config.toml
train_examples = 101725
tokenizer = "word"
loss = "softmax"
embed_dim = 256
encoder_norm = "groupnorm"
text_encoder_qk_norm = false
nesterov = true
orthogonalizer = "newton_schulz_5"
l1_shrink = 0.01
cautious_weight_decay = true
warmup_steps = 400
weight_decay = 0.01
Rows from block 4 of the text encoder, named by matrix and row number. Rows with one number belong to one attention dimension. Each number is 500 + 50 x the weight over its row's rms, rounded and kept within 0 to 999. All counts start at 0. Numbers have three digits each. After the name is the row's rms in percent of the matrix's.
# q: attention query (text_encoder.blocks.4.attn.q.weight, 128x128), inputs 0-63
# k: attention key (text_encoder.blocks.4.attn.k.weight, 128x128), inputs 0-63
q.22 081:488452500521516541500504500499484470541512464508499494392355513504504399498481500503519433506501447464462501550508630387525500511614587548468500605594496497500500561480513496370460515506466576
q.23 057:530504541471527524500498503635536524498406621523492495599473486561518581474499495491566546507490473493499503524493467501499497376505501492500565500468531474455629549503513497424562502496509478
q.24 067:514501476498497508605481398496495510419490617507487452495482499494493545507693488611449588493507505504498512455594523617498594501474539518500534547514483470520450462503499499515490500621471387
q.26 082:519473470511491504486454505493466465511499456523482515461504499526451506409505492544502499494621498476434479505487522515458500625497538499512437521504498504490242460532414481438487493502479447
q.27 111:605467553513388566498513483493494496500588505500549511497506580501508625581504547528576508498477500499502496437475568500481553501582584501489478523484471567413500510510502497523500471620451508
q.28 079:494460434489500485491436497518505532512511591528433501363501506494496534489500499534518605493460506500510377477454504499522573419429465513497499501498505500501501493502487503527515380480497502
q.29 079:540502514458429496498525472473500499499502504596449509525499422542460551500509558499490462496492530462543490285519589497497507562462456500494504637499501510379441423495500504496500482609500541
q.30 077:607494497480538346503539491435532509465426386504420522485499519507498484505491512465503497548496500451509502506690508510454526601536507463528509516350470488461507519596468500474380502499519516
q.31 099:532419475501341695530501449487552516491507504531495561522489500450515497502512519365463493584475506443552541421499514567500505493491502530491470497502464599500447517481500494468501518473466451
q.32 044:489497507496501491495497496406502590490473500537500513551454526547496554511514610449488500528510502588500472518470490480463486353548517505408539484416499509539500501468519456596494548500512502
q.33 108:473615531498500505498503479457511430576404415494618497320491475500503383472394440433491516572481369542479500528482486510511492501534503501500571331525460507556468497543504487505514501320511481
q.34 070:578508507527502522475497526465536499663476534499508504592531462500448530468627500501458455657527502501501531491473530419518484589504467500512514498533497481538452468501496531491567496598477626
q.35 079:500500550528502500502427315495437486495481495530497495495469524653467452497507497496487648490502503561474487502500489474497496484418511522497521500642492503360492463425528499436513500526440496
q.36 147:511484501753423547481552555511459509542533424495452500496504496432391510446697500501500518501409537486597490538505456497525489419501526507550512498509495584720508495550527488478520501468497514
q.37 071:501436518497505543522488512502489514496471602509548493520502502485498639482517500503499578535576481480494447501446499517463569430487518550345500512493507502501661500483498444558595471492688502
q.38 095:575533454499592535501455625509532505454499409502551511500556590510481497647618493546508499502503552534479570592393521503484489511503503569535499495552517442458507412455466505500616555470644497
q.39 075:497492503489523542465492528480501559349475480504457632505495500457454500506499588500496490414412473507506464493498493459500504435529504501499498532469505382534454447471487577500500480462500447
q.40 055:519472502501500585471516406511582503565507363615488397509501516444520553500500500627506586499503523481499497500549534573504498536536493519505554520515494603500552444472536496378496486492498464
q.41 095:494496507499510600500499500504502494620502499321498500489499500500496510527504500428500498651470490471482608469492502457541492496502520469500491507688528556500501505538472559445643565500532502
q.42 074:500499502417633497502500576393551508629495460517504508364499528515511546499508504454538508578520480487470550532478500389511475666498507342441456501472500500549494349549522497520491495512439520
q.43 140:528451491486498539546493350499471509625497380500551452521462500473548502503512448501427581444484470504499560509606490586441500401412517484499487543403485519644465516504672506550494516500499500
q.44 133:494375480477501499532547451499506505500481545516501481477483499470381450475501501460519500502521491456495516479475529358506505506505542521507519490398463507712523474507528340477550495474504572
q.45 102:509505491500544543502361522512514457542526532495488513386473506473562503278495606498500511490501504544487372531499537500498544503493498403544491499481500505547447597405501557500475384486482516
q.46 118:533538462510476476585516552503506525507546519511451436557495456502546483546465473471558601496512504496500470515515481488497493493479451596487504500460495520501471502500474522499502501743494359
q.47 093:405537553503514578430556491466505377516495539486475500501500384520522548462502500447517493503500533500553516466476517498434461658501450539499504500505494548396507480439509481505504500486508541
q.48 171:505504502500506501582520464496501500668510301561519399566502501500505479606338530498501431495512501500505535454524434492453503491440542544527512486510500497532485503500495402499498516438506505
q.49 095:486567496481529454559504515497512518696537520519496565474537533535499496590517499501602502524500516512462485497513498504456500600493500381482498499506492564416495490506526606492537499576469505
q.50 094:437500546578559442265499541507467410499522599399563504503483577520484517497498463500505515501503473603474410539480452504489519509504503504507500499497503430552516501470541486568546448543537501
q.51 112:490578535497523493515662500499363473520508501506502466571507501427502485559511518426518493494344526465515539499509510396614448483514657569570500526498334467499507446479481500512497489517353493
q.52 069:504469499448476487522501551506431515500418452494563487506524497457498473325460521478488297502614503467479418499506508493479489503507558435449499498500508466422466566488501409491499512493476510
q.53 064:501496458538517329503534491472413499504499505424506551511497488433477497693502494499522452499480498500530498502458503496500501488331501552542498612501497504498517491495574502536488497561507544
q.54 105:463499461534498490501498462534289506462463502558492498492450467502498471443466493517533517509514347503501532656487530489546472435496544536504498493491476507507500488440420556501633483604500507
q.55 072:482363542507485451477530598484497494418361507499515581643484483484495457517522463493475466501560500419496448513502508454485500530453491484344492491376537501478501436494481504505429483632515549
q.56 085:502390467375564527564480504514493594472488500494478484535570597509513500500443537565599504488493550551510491483498500500496500459500510526531510521285506510510588478512463490520495499413512499
q.57 106:528506537479484496575500642500505506476503508650536500631564499500509350491500505507498379492512501511442533452491500573568500483482504451430478460425497432651483384505435504515504500572537492
q.58 100:497500463476597499521497545473502544500505499477618510426509501484486576465481445514517417503545563502526535505435396485503474624502506514500456683608500499502498509498498415549500514490488501
q.59 083:482464584442505590583541515512514459493586411559498503488526508531508534490584459498499502523503499376625497506485330492498479564489510610556333592691475449539496505383537465516437441499500535
q.60 139:501595459520428499474505720576505503486495482481612502526522515500500500501483492504502656465486497533535513504536487497521498462485502501541500526501512581497479520505329512505485506501501434
q.61 175:538546504449513458524500595501494498444492526524449494486498505493602465576506402501509602532500500457516503487471501334552541565547499503533483518433480490424531471511479500494522499412518594
q.62 079:501506522493520594619466572548381481431504532440500445402451500640393500451384495493508573508481483525503470499499462501598500481486450483487499498491587492502468521492495505429505503497569495
q.63 109:457502499495557418592496482500492421501519498454550491388504486500514468517473501438500436510454449448497500487503438520408500502483534484512487482503485517614382624499440537555502500508501507
q.64 086:510503496506495538488422500476432495573490484499562501499489506500500537447562580492447554528513488500505441586494443536500453505495495419499516505501578481596459565568442500524504569480507471
q.65 099:502453493472785499572504501549511500509573444522486500482466510527478548402498468497507405498585546476499452500492505500427424465495420525511554407501535504499540482494477430499498484491485422
q.66 129:501488492516500545595597524489502477477514569469469499500491521500404478500502492469522500499470508496500411386562500485501476454508520502646487457595432504522513502510496494500453493498476499
q.67 102:348500475489526493499487495533507518491501500499517553478459500500474533470452475522496469500488555505489399474488499492499530482512530513464502568436499500449507591494507498528611590571511530
q.68 118:314592508495515478510564539461494433450494500490440497518493497499494456529455427667441500424563509533381500503500497505548426504472475510495529454589488519474511451407509468488583508503452501
q.69 092:466515536503494515501502505484601485500497554508418518567500512514500479516519485494511513478507559479379499500472537611547499506506464619511500529526480426500457508500499442500421489523500412
q.70 135:502528509494596480544500493504510442496503474456540501573522504496462384454519566542542501513492515532548556531399506509550501505525495457493531500393473485495535477463508426500638499454502595
q.71 090:512457488521489513371500500496463536532502487413503491463502519498549664505456472464427567565387517512446495500501512419500519493506364477503475469543469531324458483589477516581500491489498383
q.72 117:512703571503497485512549566545548486397510498505498501505500406500425500489488511418484483505344512486494514498425457497388505498499496464587486460668507510473497475504508498536502481562515470
q.73 034:485498500491501455501585500483509521500500498480481492536512538508465499490491495499456493392500500490501592499492474556544320498497503501491469298475600524501500449536501353498264500498428500
q.74 101:499477371500452528515499498515453492640437533514591504488513515504693384480666436514463515499455504490500467605497500478540486501447501474475500531501513497505481522604472486501494503547490317
q.75 137:502456507459463462558498585483487485527498517507505503459499458491487512500474523502507499502541516500342533401503493501508319496474504493499556499570378536643515500491497536507489499449500449
q.76 124:452520500503483493512485473564510519342516465632468520600500500540460587515446452445482426472435501516469482436454477497397487580487500330500499716673456497554440548503500502488520500532446500
q.77 059:546469445500405479541704500525416492433451500301502485479500500493543503510486507500605492496563501486637447497619444500490508499460536485545514539517499500501493505499444463415499511348509523
q.78 087:440499529533406497499497549411500452505605506578515486505494607572525504482568559452415491485499478500471507540500501499442441533559486615500495532622467436637620500500494504501639507556488472
q.79 051:500493442505556517505473494471504395491531496531496515486524500528681476499499508507531528479501501596501486544502531426464700502507500495472491509379408503470500507495486489547511479512595492
q.80 125:544495457489539502497448475659500690629503492437496519617512508444570502452534584534400485499498459501556475484493507517588506487495420503501500550507539514504500506495490547502502466508604472
q.81 086:437487503500511352492487485493564512551486514536509455499420502505610514470512436487433508471494494510503504457488502484500492499537502496499478500628485489446500471506550559469504494521500504
q.82 109:501489503502550524332492482516368502490485457327465517461441477433506667542527476581534596500461515510492470489468500461512512462498500509504502487544432500558478497461562480408521500515488598
q.83 057:490399488484500493466439499515533492582435502520509491489436490529525460479503618485568495503534497495561478506580474431455500610476552500500524585441513532408525501490496395498415499474500498
q.84 113:501468586496530502433500429500503458657500462502541449500505380475487511501511465511483495500501492402511435508500494488500496434504501521498504497275487507447593431506491551650542501500464500
q.85 113:500508438554502497492503499504497594500592521692462517505510458398500486523598467474605391500505486489494469578499491495505501496576502499514501506500633358495469615492552518473505501547489497
q.86 037:410441507499566501353437497504502609513500534496498459543505399497497476571442499529501496643442485507501387454474590499500545500503496504550443500502405520508497486472514504514500501500437427
q.87 106:418497539504607656504563497455500460495614477436500501494506503525502524503497500477576493572515498559503481416490514513541490479441479589500483500506446489500502602482486502582465493492509446
q.88 099:499503444428488491498500468475417509496539495490626511544480502500540479404613499505440534489538501495518504508526492534450505622366554496500546649489431484519460493512494533415502517499461495
q.89 109:505501523481499501583500496468498508481500501490501492482505474505503499546513502466516371503485500501526452500505493506586490499500496387584506500526499555429515499331490431485500492497504544
q.90 064:434506403419477499426504485537460594498487500507512471477395506460467504504507494453514529490592498594591485458500504499614492496474478465507454457547482500596416616508504495500413448496524509
q.91 077:502511621497589570564506479500494495504503413518534533547497488491416510502464469543540430502506495336480591496490483484471500495529524560504551478464607444500539492436500508521697534472472530
q.92 090:500543601457461520501513530465504501455520510654426512542494504413513470455488520513494499504499501372501505555508501552493565471548530470591433434241497499490451565500500500484514503460464510
q.93 042:498515606569472513488492481472455401496500456500500502491496354518492490502629498513502496529483513514496498589575505575489542417475459497499485511499486455500373518500482535529500514500441497
q.94 146:530626500501495424557507580485588501500503546583525507500526499503425457498499481488475522428500497573483570499475500496502574310481486587533348497511563500506496475479430608515506497500491525
q.95 071:474635500529590478399480521411380421497508443556497362484447472599470688446507492501563500562427518512468501488436524503504506458496442522520498484479471553548511493383492519484551483499503490
q.96 117:504514504502597500500501501496380535490500485499519490498495503504464455504509321542532493518507504499447519505594542565494500526484478498500485495542553501404448512498416501504353518469370536
q.97 069:446486492541589501501465500504501519509499529500520492473523606528491499496500632459502637498500499554561520504501497511519495609499443494529491449465478492511500502494524451499362500495474516
q.98 101:505607495497520498569402583528490498498481507588517578558509533502442357557389486499421510500478500500537505566499501354500520515540467499508500477506525472582567490500479487523513473501429470
q.99 040:506502555501379440504528486501497496508527506506503487519523516504627451567464496508499461532433500407394504555511485481491535554518510515538499503503404497546485497510579526420594501500432586
q.100 050:433475500472716499501473496491512493525369433500504502466502501543500453501464519514522569459558516459508529497545519505282460498606500498504524508474438498499500449470421499530559530498530510
q.101 101:507500496531502474505515505500552502423508500486505490549521523495544505478513473500506494578549452556496498491462502512518550509470452500502555680674430329609575506527498525502588501406620419
q.102 129:500503475557504495501563510490495527521547500510507498500477496448499428492639437485500500468498500498531500494505528400454524672474483522541506522476510525501531501386516385521517443515501500
q.103 101:510491513530513499499480491506518476456530500607510452503497523520456448387528393469542548487558474500285503482435480582371495628382506544500466491532557489536500566502429477485517560500413498
q.104 092:473498499502558516525483500534449543576501501503494556482500479497480500492493485586518456570507499469506506498558442499506408490470500456500552523552496417521492539500525508552487521608531517
q.105 078:498526524473488448525521502530434471572544457536503462498459508533476486479501491474488498561563359466633490392565498602534499501457500601574445495505517454557535460511511506418429412518388531
q.106 125:474627516508584428547620500506497501502503380591457498518501500491477496559496559486500573471483505500493606395551514573473500547525636677517484552532507340436462520508513527484443497592498423
q.107 113:434512501500492475500512503490447495546391500476497472468484505540476544498510496525476566497479495608476533503578500505496494535355452547590613507600412501508494510440482490478513522439484499
q.108 074:505366449476522508509500499491500485511500503427509490510511507507494537512479500502493499518504499455500507463482482365492420654496538415388530584541504500499493479501497525428355465521540526
q.109 047:432497503503604497496500499501528692499518493504599488499489517417458457516477501500500501503507496536497557498489526500498499524490476505404472330533501500497458551521500480540491552500515516
q.110 129:497509503376506526412572500439534451485486512502471485585500486508515543503526564542374544478466500497460502442442507500502495494499512614482531502510415529455453506499538513492501498533492503
q.111 096:548474547497411520453497511313483530439515629459476512477473499481443493529444310487445362454526536405468464540492481490497508401477433558508485375445483557443500499579501527522549527504431467
q.112 027:459490499552558501493500500355500556498499519472400500386413511497482499503503411586611662524500528500495502489458495558491505501441599612499511500630466497605503532380498504501472500503549501
q.113 086:482508497498512477501402518496496498479510506568500494525540458494505500500542489510500501519520502564511489708500516677420532568416501385501501452518638409488439435494497502484482498482464433
q.114 092:598496534496501498446551498456500497488514551495460505456533516484502586600490428464590495499504500500492561511498446615499500410502554506572489433424509531543566541491499503643510500499395499
q.115 104:504512516484434474482545499547504476498501527500501648531492490549455472496577498462552356489500500454447556505503489494602486457494515495488493489498598498547530472499454500520490500437500520
q.116 111:542500499509414655493490467500492619482598519498516448569556509394393416522514455583502506449497587509452500500474521510533446500500501500458505543495501500470501464494469531496434500462529530
q.117 068:503557392560502493582487568522492507510499525501501567505451430494500542494506487326539475505484495429550453500499517411500503489426521497486502607500536516464460497484500634488440508496545365
q.118 087:495501480426474585598570618483495499478478575501592394461635501676483497502517554404525507482491516448527584648499445489501500505489498504533500516511494518576498572500433495459519520554501503
q.119 128:573494500507512504554532511488501405514513487202520497492480492380566500292544510522512560480518498499519539391503494500499476495433500507498482497576492473529501521497500506482418462498515484
k.22 075:483521500492530501647442517458468503499498447421502503515498504483510500505498536502495645502430536498519572522529471501496492453501579512494537498478506489485651626437511472502488538481520424
k.23 051:483420545497519434477504526501574563514576501501427567488492586554493494499459544553500472465611500512496456471587518496663571489451493393485501484499572556420565519516601454491508499531458503
k.24 068:485509474481488515559540412498465504541379510484495501515473473495499511560647456474473473547501499444486428508524519507498500502500517415467460498610496552504468498500534495550477525562502492
k.26 079:538491500476491567503456510362501479481468518524499477489439491427520499537482505546524499489433523497478872495501546506455546516500583500521515498500488487500459503536448468414462506509548498
k.27 117:334421499535431538527504507507483539548491463499512500373499654497482374490548472309440425323482497454516485402486483502515498547496546501500531538560500478686480509499500502481514551495500453
k.28 073:502374495532524500511493466499594419507500508522376502502502526525499409492476504599370508500603499498443418468463560486463499488577519511483499476499445517525500433509636530494500532496393488
k.29 079:552241502476430488495475502583526500535526495500551502486505500501527491451499402507585488505489609458510489484527520570558460423474500408518496385522490500495505561501506514542500495503478495
k.30 081:508532501499516584489494504503508511498490500522508499525503435488486647499315569386499486501511489514424507410508490501564501481486378413514593494508486501515501513412479464482501493501502494
k.31 094:583499510523501500500500509461473498540508457500526495500500472504531543514510517532514537363500525506471502503640503501502373453501505494511496574542500493449454422413495491492531480466492480
k.32 048:457390499425477470513345501498531566500500432379471468531499492503488398525505538511551499499427406492499478544500519498498513498492463417433492505480502546496450499525535448524500465508534500
k.33 106:657502504311498518570497505524494475500452483500506446545522505326510574499501554501395549481478484502493471610455500512508486502521433568508500498517572369509501451494492499500543483461500502
k.34 072:501533505463501469531500505547395560501434518524495493287544495481471562522500497542440487526515568504493454422501458489560524445509504486508503510502522477500477500510495501512501472474505627
k.35 077:574446476371485489555488491517494550501533504490453502477457500516575483497497498542490497589481474466575500507502498492450498509507590505483445486499547491243491499545500445427488501513531461
k.36 146:488507351396501500496462510527508529510493500480500501319499555527545379612502491524450505447506476500498502499571500446508475500500500493500500502528488547490498502490496436511427582500495525
k.37 074:500486547504519506505496500468579602500536464342501517500457506502498492498511505580496513426554507444502500554520563311495538494506510497513503494503499493501487487502506497503509489479390459
k.38 091:500541399504474501478505354497494528475504523472495499494595415500491467508490492467500514500578502448555572536510503373464467482500656523477500480408536456498509506523507434521462449501500532
k.39 078:481428501504393530514498488492509405385502480498500499501494499585499469451457507471662528603517501503392585475500502512500447499381500495498483475365451528516498489506506436462505502499529477
k.40 059:475497504542468512500508499507497504497498388500533492467428514482467569492500433507494621498475499511513515526590500474573461428477527497566436522443500500355499500514487485734569512492480503
k.41 089:534494462426521475496500498593507520474540497639500578448521458500501519512554467495502499520589565495497505504552474436650493499516513527528518405519542439320485516496478500500495498536481505
k.42 070:465488481563453509522494489504514522524504475504568500499534495506389497771482491518503501501517504498487503542465492490531615520529501512567458517501523506629468501505536564531499499483553567
k.43 139:500498503530500545578497547499581565516528528475498499509564515612499463554500514500498472495493533500555477612502534507445499498401476511518487651567358544666499474522457485582500521492481479
k.44 142:500501503335501458504451580484499496502701379505516510488494484489497624508491651539496575516483541497502474504530463498603550555479496483500541505503542523573494494447488571501476500481679497
k.45 096:526436500539502538510479509500492498428489545549500521570523508509500456483449541530493615502475511535460500484503481504500462511531473502495479499482465733582503507500506460501500461492415614
k.46 123:497533494496630523490524504495452500428478463503500471392502529479487469449487398512415496499500477538500491526497519528499556583502492497501466491446476494498467390506429515475561500517429447
k.47 098:502566470494483501493466516452447507560535470464637513494498501399485491470639430497475496497475500469499491482521487511650498500498504541573500359526606385392499498500419516507476474591499500
k.48 165:612500312509506501515524524487503500541505562555515484502499500580667535431522480489405503500416495496498497578500498516465480499488461497502500530498478493644522471495510493500515483477535503
k.49 093:546600499644510560526547432478479492576460540495550449418496500501499511510573497503504323533553500504502499535491544495595504495499500491514498528532503477497518529460509500452500497498497525
k.50 091:500499539462527568506480614451503525495498576536485446555507501510468502491493495525477474502526493502501486557429499496506488526502491505473483501510508468518507506501518498512477541708501509
k.51 118:500500442505500500547488504519481512538504495488602530490584624492497519488480403470489488491504513516413369545507500635516571535411502508488465499471502473508479500533538472499497530504503525
k.52 073:483502498527747500514395546481508512505493437501439503500499515494628532500485497566588670500441498505442623493504500538477539472525496497506548494497551622500494500469376493496501411485501489
k.53 064:482481507541508516532499496538516488494525684457501505511557525497472536502507500496492320500616503498499468526406509481522466554398501506537548453600500495662499483474497493493445536501573506
k.54 111:482426582449497515501525532530498476449497484501464502495516515286526473497499500564460496492565501539494530515516635492537730505431514531492526554450486657424482507443457507501500486523521512
k.55 070:511494487607560485497492501496491546494529475476495499449470507393505500504490499504477361504500515524454533380482500639371518481519556559498499531476479489499500492480452545474484503452494464
k.56 091:496506511624502471496483477488499505388510461500460515497404491578546498518437520492562586473491450466520506498487443484511658503493492488464480538471467500543548506567514444480457536464533530
k.57 114:694500517484505499615541459558478565473503509498528490452500481440513611499448501519644485500481500497486511592523626574361502530472525457517401546469456497626486488577487539500499504391509531
k.58 107:373500546507486494485462397500549503508502513481523506571580495504497447648508505499501500555523502478436500481498499510526498455665549556473483486502502493498565491466532492544478561489664512
k.59 093:558539497523474521555556465502422501544501545453638620520499500500472501649527337522503504529497626529474515462515483389468490513517500493548504464480481485506485500523487501493501639475516481
k.60 152:510403500593511499482521426475506500442500499500500500449482515486477501528504491495498495484504500480500743525436500499439528501479466507472500471499483510503514502543501433509495501496467499
k.61 161:493493507485502500517500466499499501518520476493500507446543499501462499502482593500493502453488642482500324543551555511505494518551498547499448440422503336504523510545484519528498492423456522
k.62 083:496427434400487505430423492524536500430501496442474665494498494504501410423461476571493682495488501523496496545432505448506515587525496472486492478511500515509526364579464581489470525517402500
k.63 108:525501505493494574500531501500502421480407550532483583649530483423545501522551328467511529478560504499492448514500507440497498524526515503500498506488469478728497482445486511496503515432529505
k.64 094:513509588500453493470527491496678505454502448487500505586587506511499440496523520497514492528509658502481510501443500541418499559442501615500500494499435520498427421503495481502551570510411513
k.65 110:496501493491417595479499499514505498479541505500501381522446541641500508569443492535500520502437527465724503502567627473499529500451511518521500511552506491497488534489282499485541483550457498
k.66 128:394537526496589604489452509500488519516514521524503513493502557497512561500493452442449495509550501472490534473507502495622507486499521481485497500524507493512482599479513505500491521488496477
k.67 105:500582466419505493519498504507489628501494521501502499470541508505622502508502505329594534506519483445481494500502423460595426488616508479501641500548509585417561492484443500520591483499499596
k.68 114:535503499500495498551493518533497504526502471514425496520466457647602499465534499495559544507474459450579557479580616479533490500503501508428458528569498497432499591501462510438546499492569554
k.69 083:495492417624501458504589460470436495542491495495499485505473474502564528468536380511513441520453494501500430479492503493495506500445556419509488502494533500548451474533507517503485513486489501
k.70 130:615639503504500506500454508490497492511430506529507500508538500510503491574467500635534505483424499560490638561545498498501500502442485511499380448573554481480442453479493500534485513417500508
k.71 096:503455591497496422549516476509500497463500487502521637502331483548486425448437499388507492556497375509500457471372514579452550581530462506542475516543503501520547501543500531501538499534507496
k.72 119:514467501500483497507503392476491424496459539520538485489610500500588496500489462496500498502502474499494500498504493534718708513500511497557450534435511439542489504502502480498500573500501436
k.73 031:356401500478360693470493500431498484501534501498443499504502535502466497537502516477498505561500555513550501537500671499498513501453506500489487572494500497500482506469567501502500528522502452
k.74 100:323496529507500495500538666504515561436501452497292538507422500505500503492514497500490498499500497508498497481498499609321464499508487516500612500445501627490472501490495492502495499497505504
k.75 129:500497554677544503506503412506475502548651501559502499585497500586495589498569519507455532511434475496595518514551503527510517459452512491479470508474450500513429519527463500500690505512581503
k.76 123:500497439507496545500501527496516437491404490499572501494630499545603520446427510524588515532495498500559443498514312502533490503616514451522485496512492506497481506543499559497501500498560496
k.77 062:533504497492512500450612505464561455503332483505477405504501540499237485495504532500491503506500503478523560498497562461551445577500500500498500501500518500478540501497501494501500364521485626
k.78 092:528480403486504497500503507600455517501534494488519477496521464492500482537516497637570532496502484551500501493539502520503515415483579559468495499263564502530402494484513573499482526445503497
k.79 049:500505435501519367467485505488494521500694500550502516488491559420578479503459500500533501494537484475434499377480485471461435512591518373498505502500542529440513502445457503381498500497547507
k.80 140:502494483503476534500566524478626504484502429500520523485502477498496475410491501426487500566487569607497501438508447504489500500496510500519479584516393570499492511500480412452352521524210498
k.81 089:504475493505500501524502519500500507507500450467498567496492497488497462479525512578511498548497499593487485398496496501501571466491347612508449502412441508537500572501499531526552500525521521
k.82 114:571499510494589489683506521500483483497493504510444518504394505510563477538462500488501519501498477636501496540494475507536470504521502500569494445499479493520560506619495501489463450453507476
k.83 057:515516416494438502500500479493660512466501516500489494471479569552362556461501500510498490475533498499515501502505500524500385399500472498489589433500475500402481510500495496507646485500442514
k.84 104:497503480498501337499496491486504494497517495449477491498500492487530507604503484503528486459503495507513406519543592457521498542503574603509500365573464500670511494496416390544485518590499596
k.85 110:483502500500419498525508551462426431495443465500496514506574473468481521405557460573495472501502595471509446461451480503492419536614453498469488613529476505502453553502504498500450471502498515
k.86 043:492515496496485461511507501447499500454280500557508541540500496474504542500525532317476500496485498496501481500496492451500482498499537512500407485550511500465500499608505503485619526572537501
k.87 093:506606514491545428490615518495490551524556532684431485503453504498496568532492486500532488497525505488438522479540486473471637544429527500517486498500522601451501494492510529491482431494461521
k.88 104:551505505582425500498477508499503488501468447493420466518473500504548510489497544532479500519450395500497518536583467505500275526502497519488548563496605511507517495543445477488494489517447502
k.89 104:503485500560496498478365470488499482499461514494491493495652547536487502638492534543465518519517500494503522469623527486496496551503470603491460493505461500653530480502531517501461490422461342
k.90 067:500495524476526534520498522502515489517504568576477529501527500500507502498544504507490456660495500530500497537464468404492535499494294500573502642496454454360583428503492496590528524517394500
k.91 074:534497559503514500497476588530501502481384489474532523512504486530517561502399500598498540319530453293509463643502571386504422519505502631473485456513494477568498515521447499500510522499444485
k.92 094:512498518551560506469496462500363455498571498500479459476525492473501500500595379500437485485492498475544478413436538496501493501514479500501559524513600483503492502399500476527477472592504395
k.93 034:500500567501506371548489500433516497464499432429496451505487503496539498514666500499514511401536495496471434545415491502481493498501498596504511466472500525670492510612509475500521501434493560
k.94 141:500454482450502511480523495519401491539487469483500502511500500323499500419504472590439514512500464501500506491504453468470622469484437562519500677484514521510501508500501504497490527502526441
k.95 070:535514520385670474470498500509507500568477513487511549478436486482743473520534500509505507567514447537583434536504499513500563500462504500517517452540453498564537497499479583517449511496602486
k.96 115:505487488421395483500491518452505445467387509500474488507449480511504507486513419389453577502448464513525440481479496466491529534477543521500565495604508500414483441534554521481488538500549337
k.97 066:509521690499403582494483444501488486491488483533493405677524504526487526489460510495526500596488499505473545555500531601434498406503490472527433517484534425451443501500541513500563574499482388
k.98 107:500510498458499469500494596614501507500454497442487511503497484512608506520530488525490509501499449459490497570519502499478501490518498441464340563499502500370359441415485493515361509595476491
k.99 039:502499501625494491478447502501442390495491494494443494484571461534504495579515516501469545500455474496496476639477502504564369493488499486271497488456651558500527509497500501496439508421502499
k.100 052:491582327514503438467560469583525501420467426461504469514501505578504500496500487500501521421499500484486566509500480446493503442503551511594498422511500354500440499534410510556612590500508472
k.101 111:677499257504559448402487491541423500476460557521533500526482549508445514489499481492498462542432529506501541488563510493485486493497565507495450513494558515498464411500454498483461497432507612
k.102 130:506496492473504502511498505499502494500501492502502494459502516514470506492459498584492535463584483463491497498659502524524397402667721493500530524503491432452451520519496502414414425628493492
k.103 098:483486499478500659498513485501438488510543497313485503500502523488500565504494494502530497473455501437496504499508500510505504519499593510555492557439510541342497497475500495503549546501539486
k.104 099:500486525578500507591507556505485483500499500502349502612500498564620506505454497505505526497439476499499447471446487498486505606491511501583484349517315651501486541463497543527533525505407504
k.105 085:481509590490517579515542663570512478491490536499491487508500510504495494494487509596359510533488501519492422507590505423504503469371426581500493456507549552523511599500453578499494439490461465
k.106 136:502515537467506497492587528502421493524529493465556469401494413498559569351483479477442408500529500508526443528504500498578532500484514410502431512330580469524455553530484521504506493457586453
k.107 104:510507519539489481505494505433624526526491531497524490500487508621486496499666499426445493473500497501508496542500499524555551475499509484500491530433411390486492508555505516513493460474409527
k.108 070:518500506495472473515437500517538419508511502500500536515544459481486488513500500553516506499485506557565499529503473546511474514499798492465510435640500487502511500537487517431513500472500496
k.109 046:512502509475508528499473507513452490490495494499502632558541498603527484480437500495350492521463439450379510574464500490412500505499505501485469557498528423357532492528502499512617570530308435
k.110 117:498463497639530486539515410500483501642525566524500591519431443498572458390512500483502321495459507498565471514464521548517500538500498497498499491468587496515617526486495494402482499526483508
k.111 099:508468513501523548509455499490446504501530499504499500453503549488502450441506547440500466451499287468488564473499657502498501499500496497453492580569499474532647496505456515397472428578485486
k.112 028:527497493508567497534505500472495511508471479500523500563507505499500503504491504509499467380531512488455512554460505498517490485577499500560499524391498361505457499682492522481496512506282568
k.113 084:576508474504453446443449502498540511442502433383526448545489525476604485474630487464462500506311572499503487414523544535451498566442501465495397533506489493492396497501497454504476509563543498
k.114 097:481497502538737511513502457466504470500509502512593498500511496376560499501502510420448448454496466509454554504429652500488503540478468421499452520543487458533501473473433503639468492498500494
k.115 108:471473486493497518507517500412519457492519516503390542487549508446508500461530502767472510515500501511528497547518614391483499499333414478403519523637490591512522461499497501500455511500507495
k.116 111:431453499504501498500509496496480504666499486491495547508460516498500501499496504339529488496515494496484447497498501490501361546497550515439506498604555498501608510605599505501299499501503467
k.117 062:504500500492499460502701488498499500467469391507506431497509392404455510472599522513520405531500500484559510500502416542486500500501509489499555485490463510489459500493490494456555502741602556
k.118 089:439497522519519525375527547509553499556507497502497507483638501455498498495501493605528583493499500492513537508499500536476575483508583480500493489457507544529511475496470469501447357464446501
k.119 130:520498567578501567507507433500500485593500516579388499498232501416428561612520492549484501548501509529461511500506517499495516514498572477555501498486558507544488542488479464436491493497494647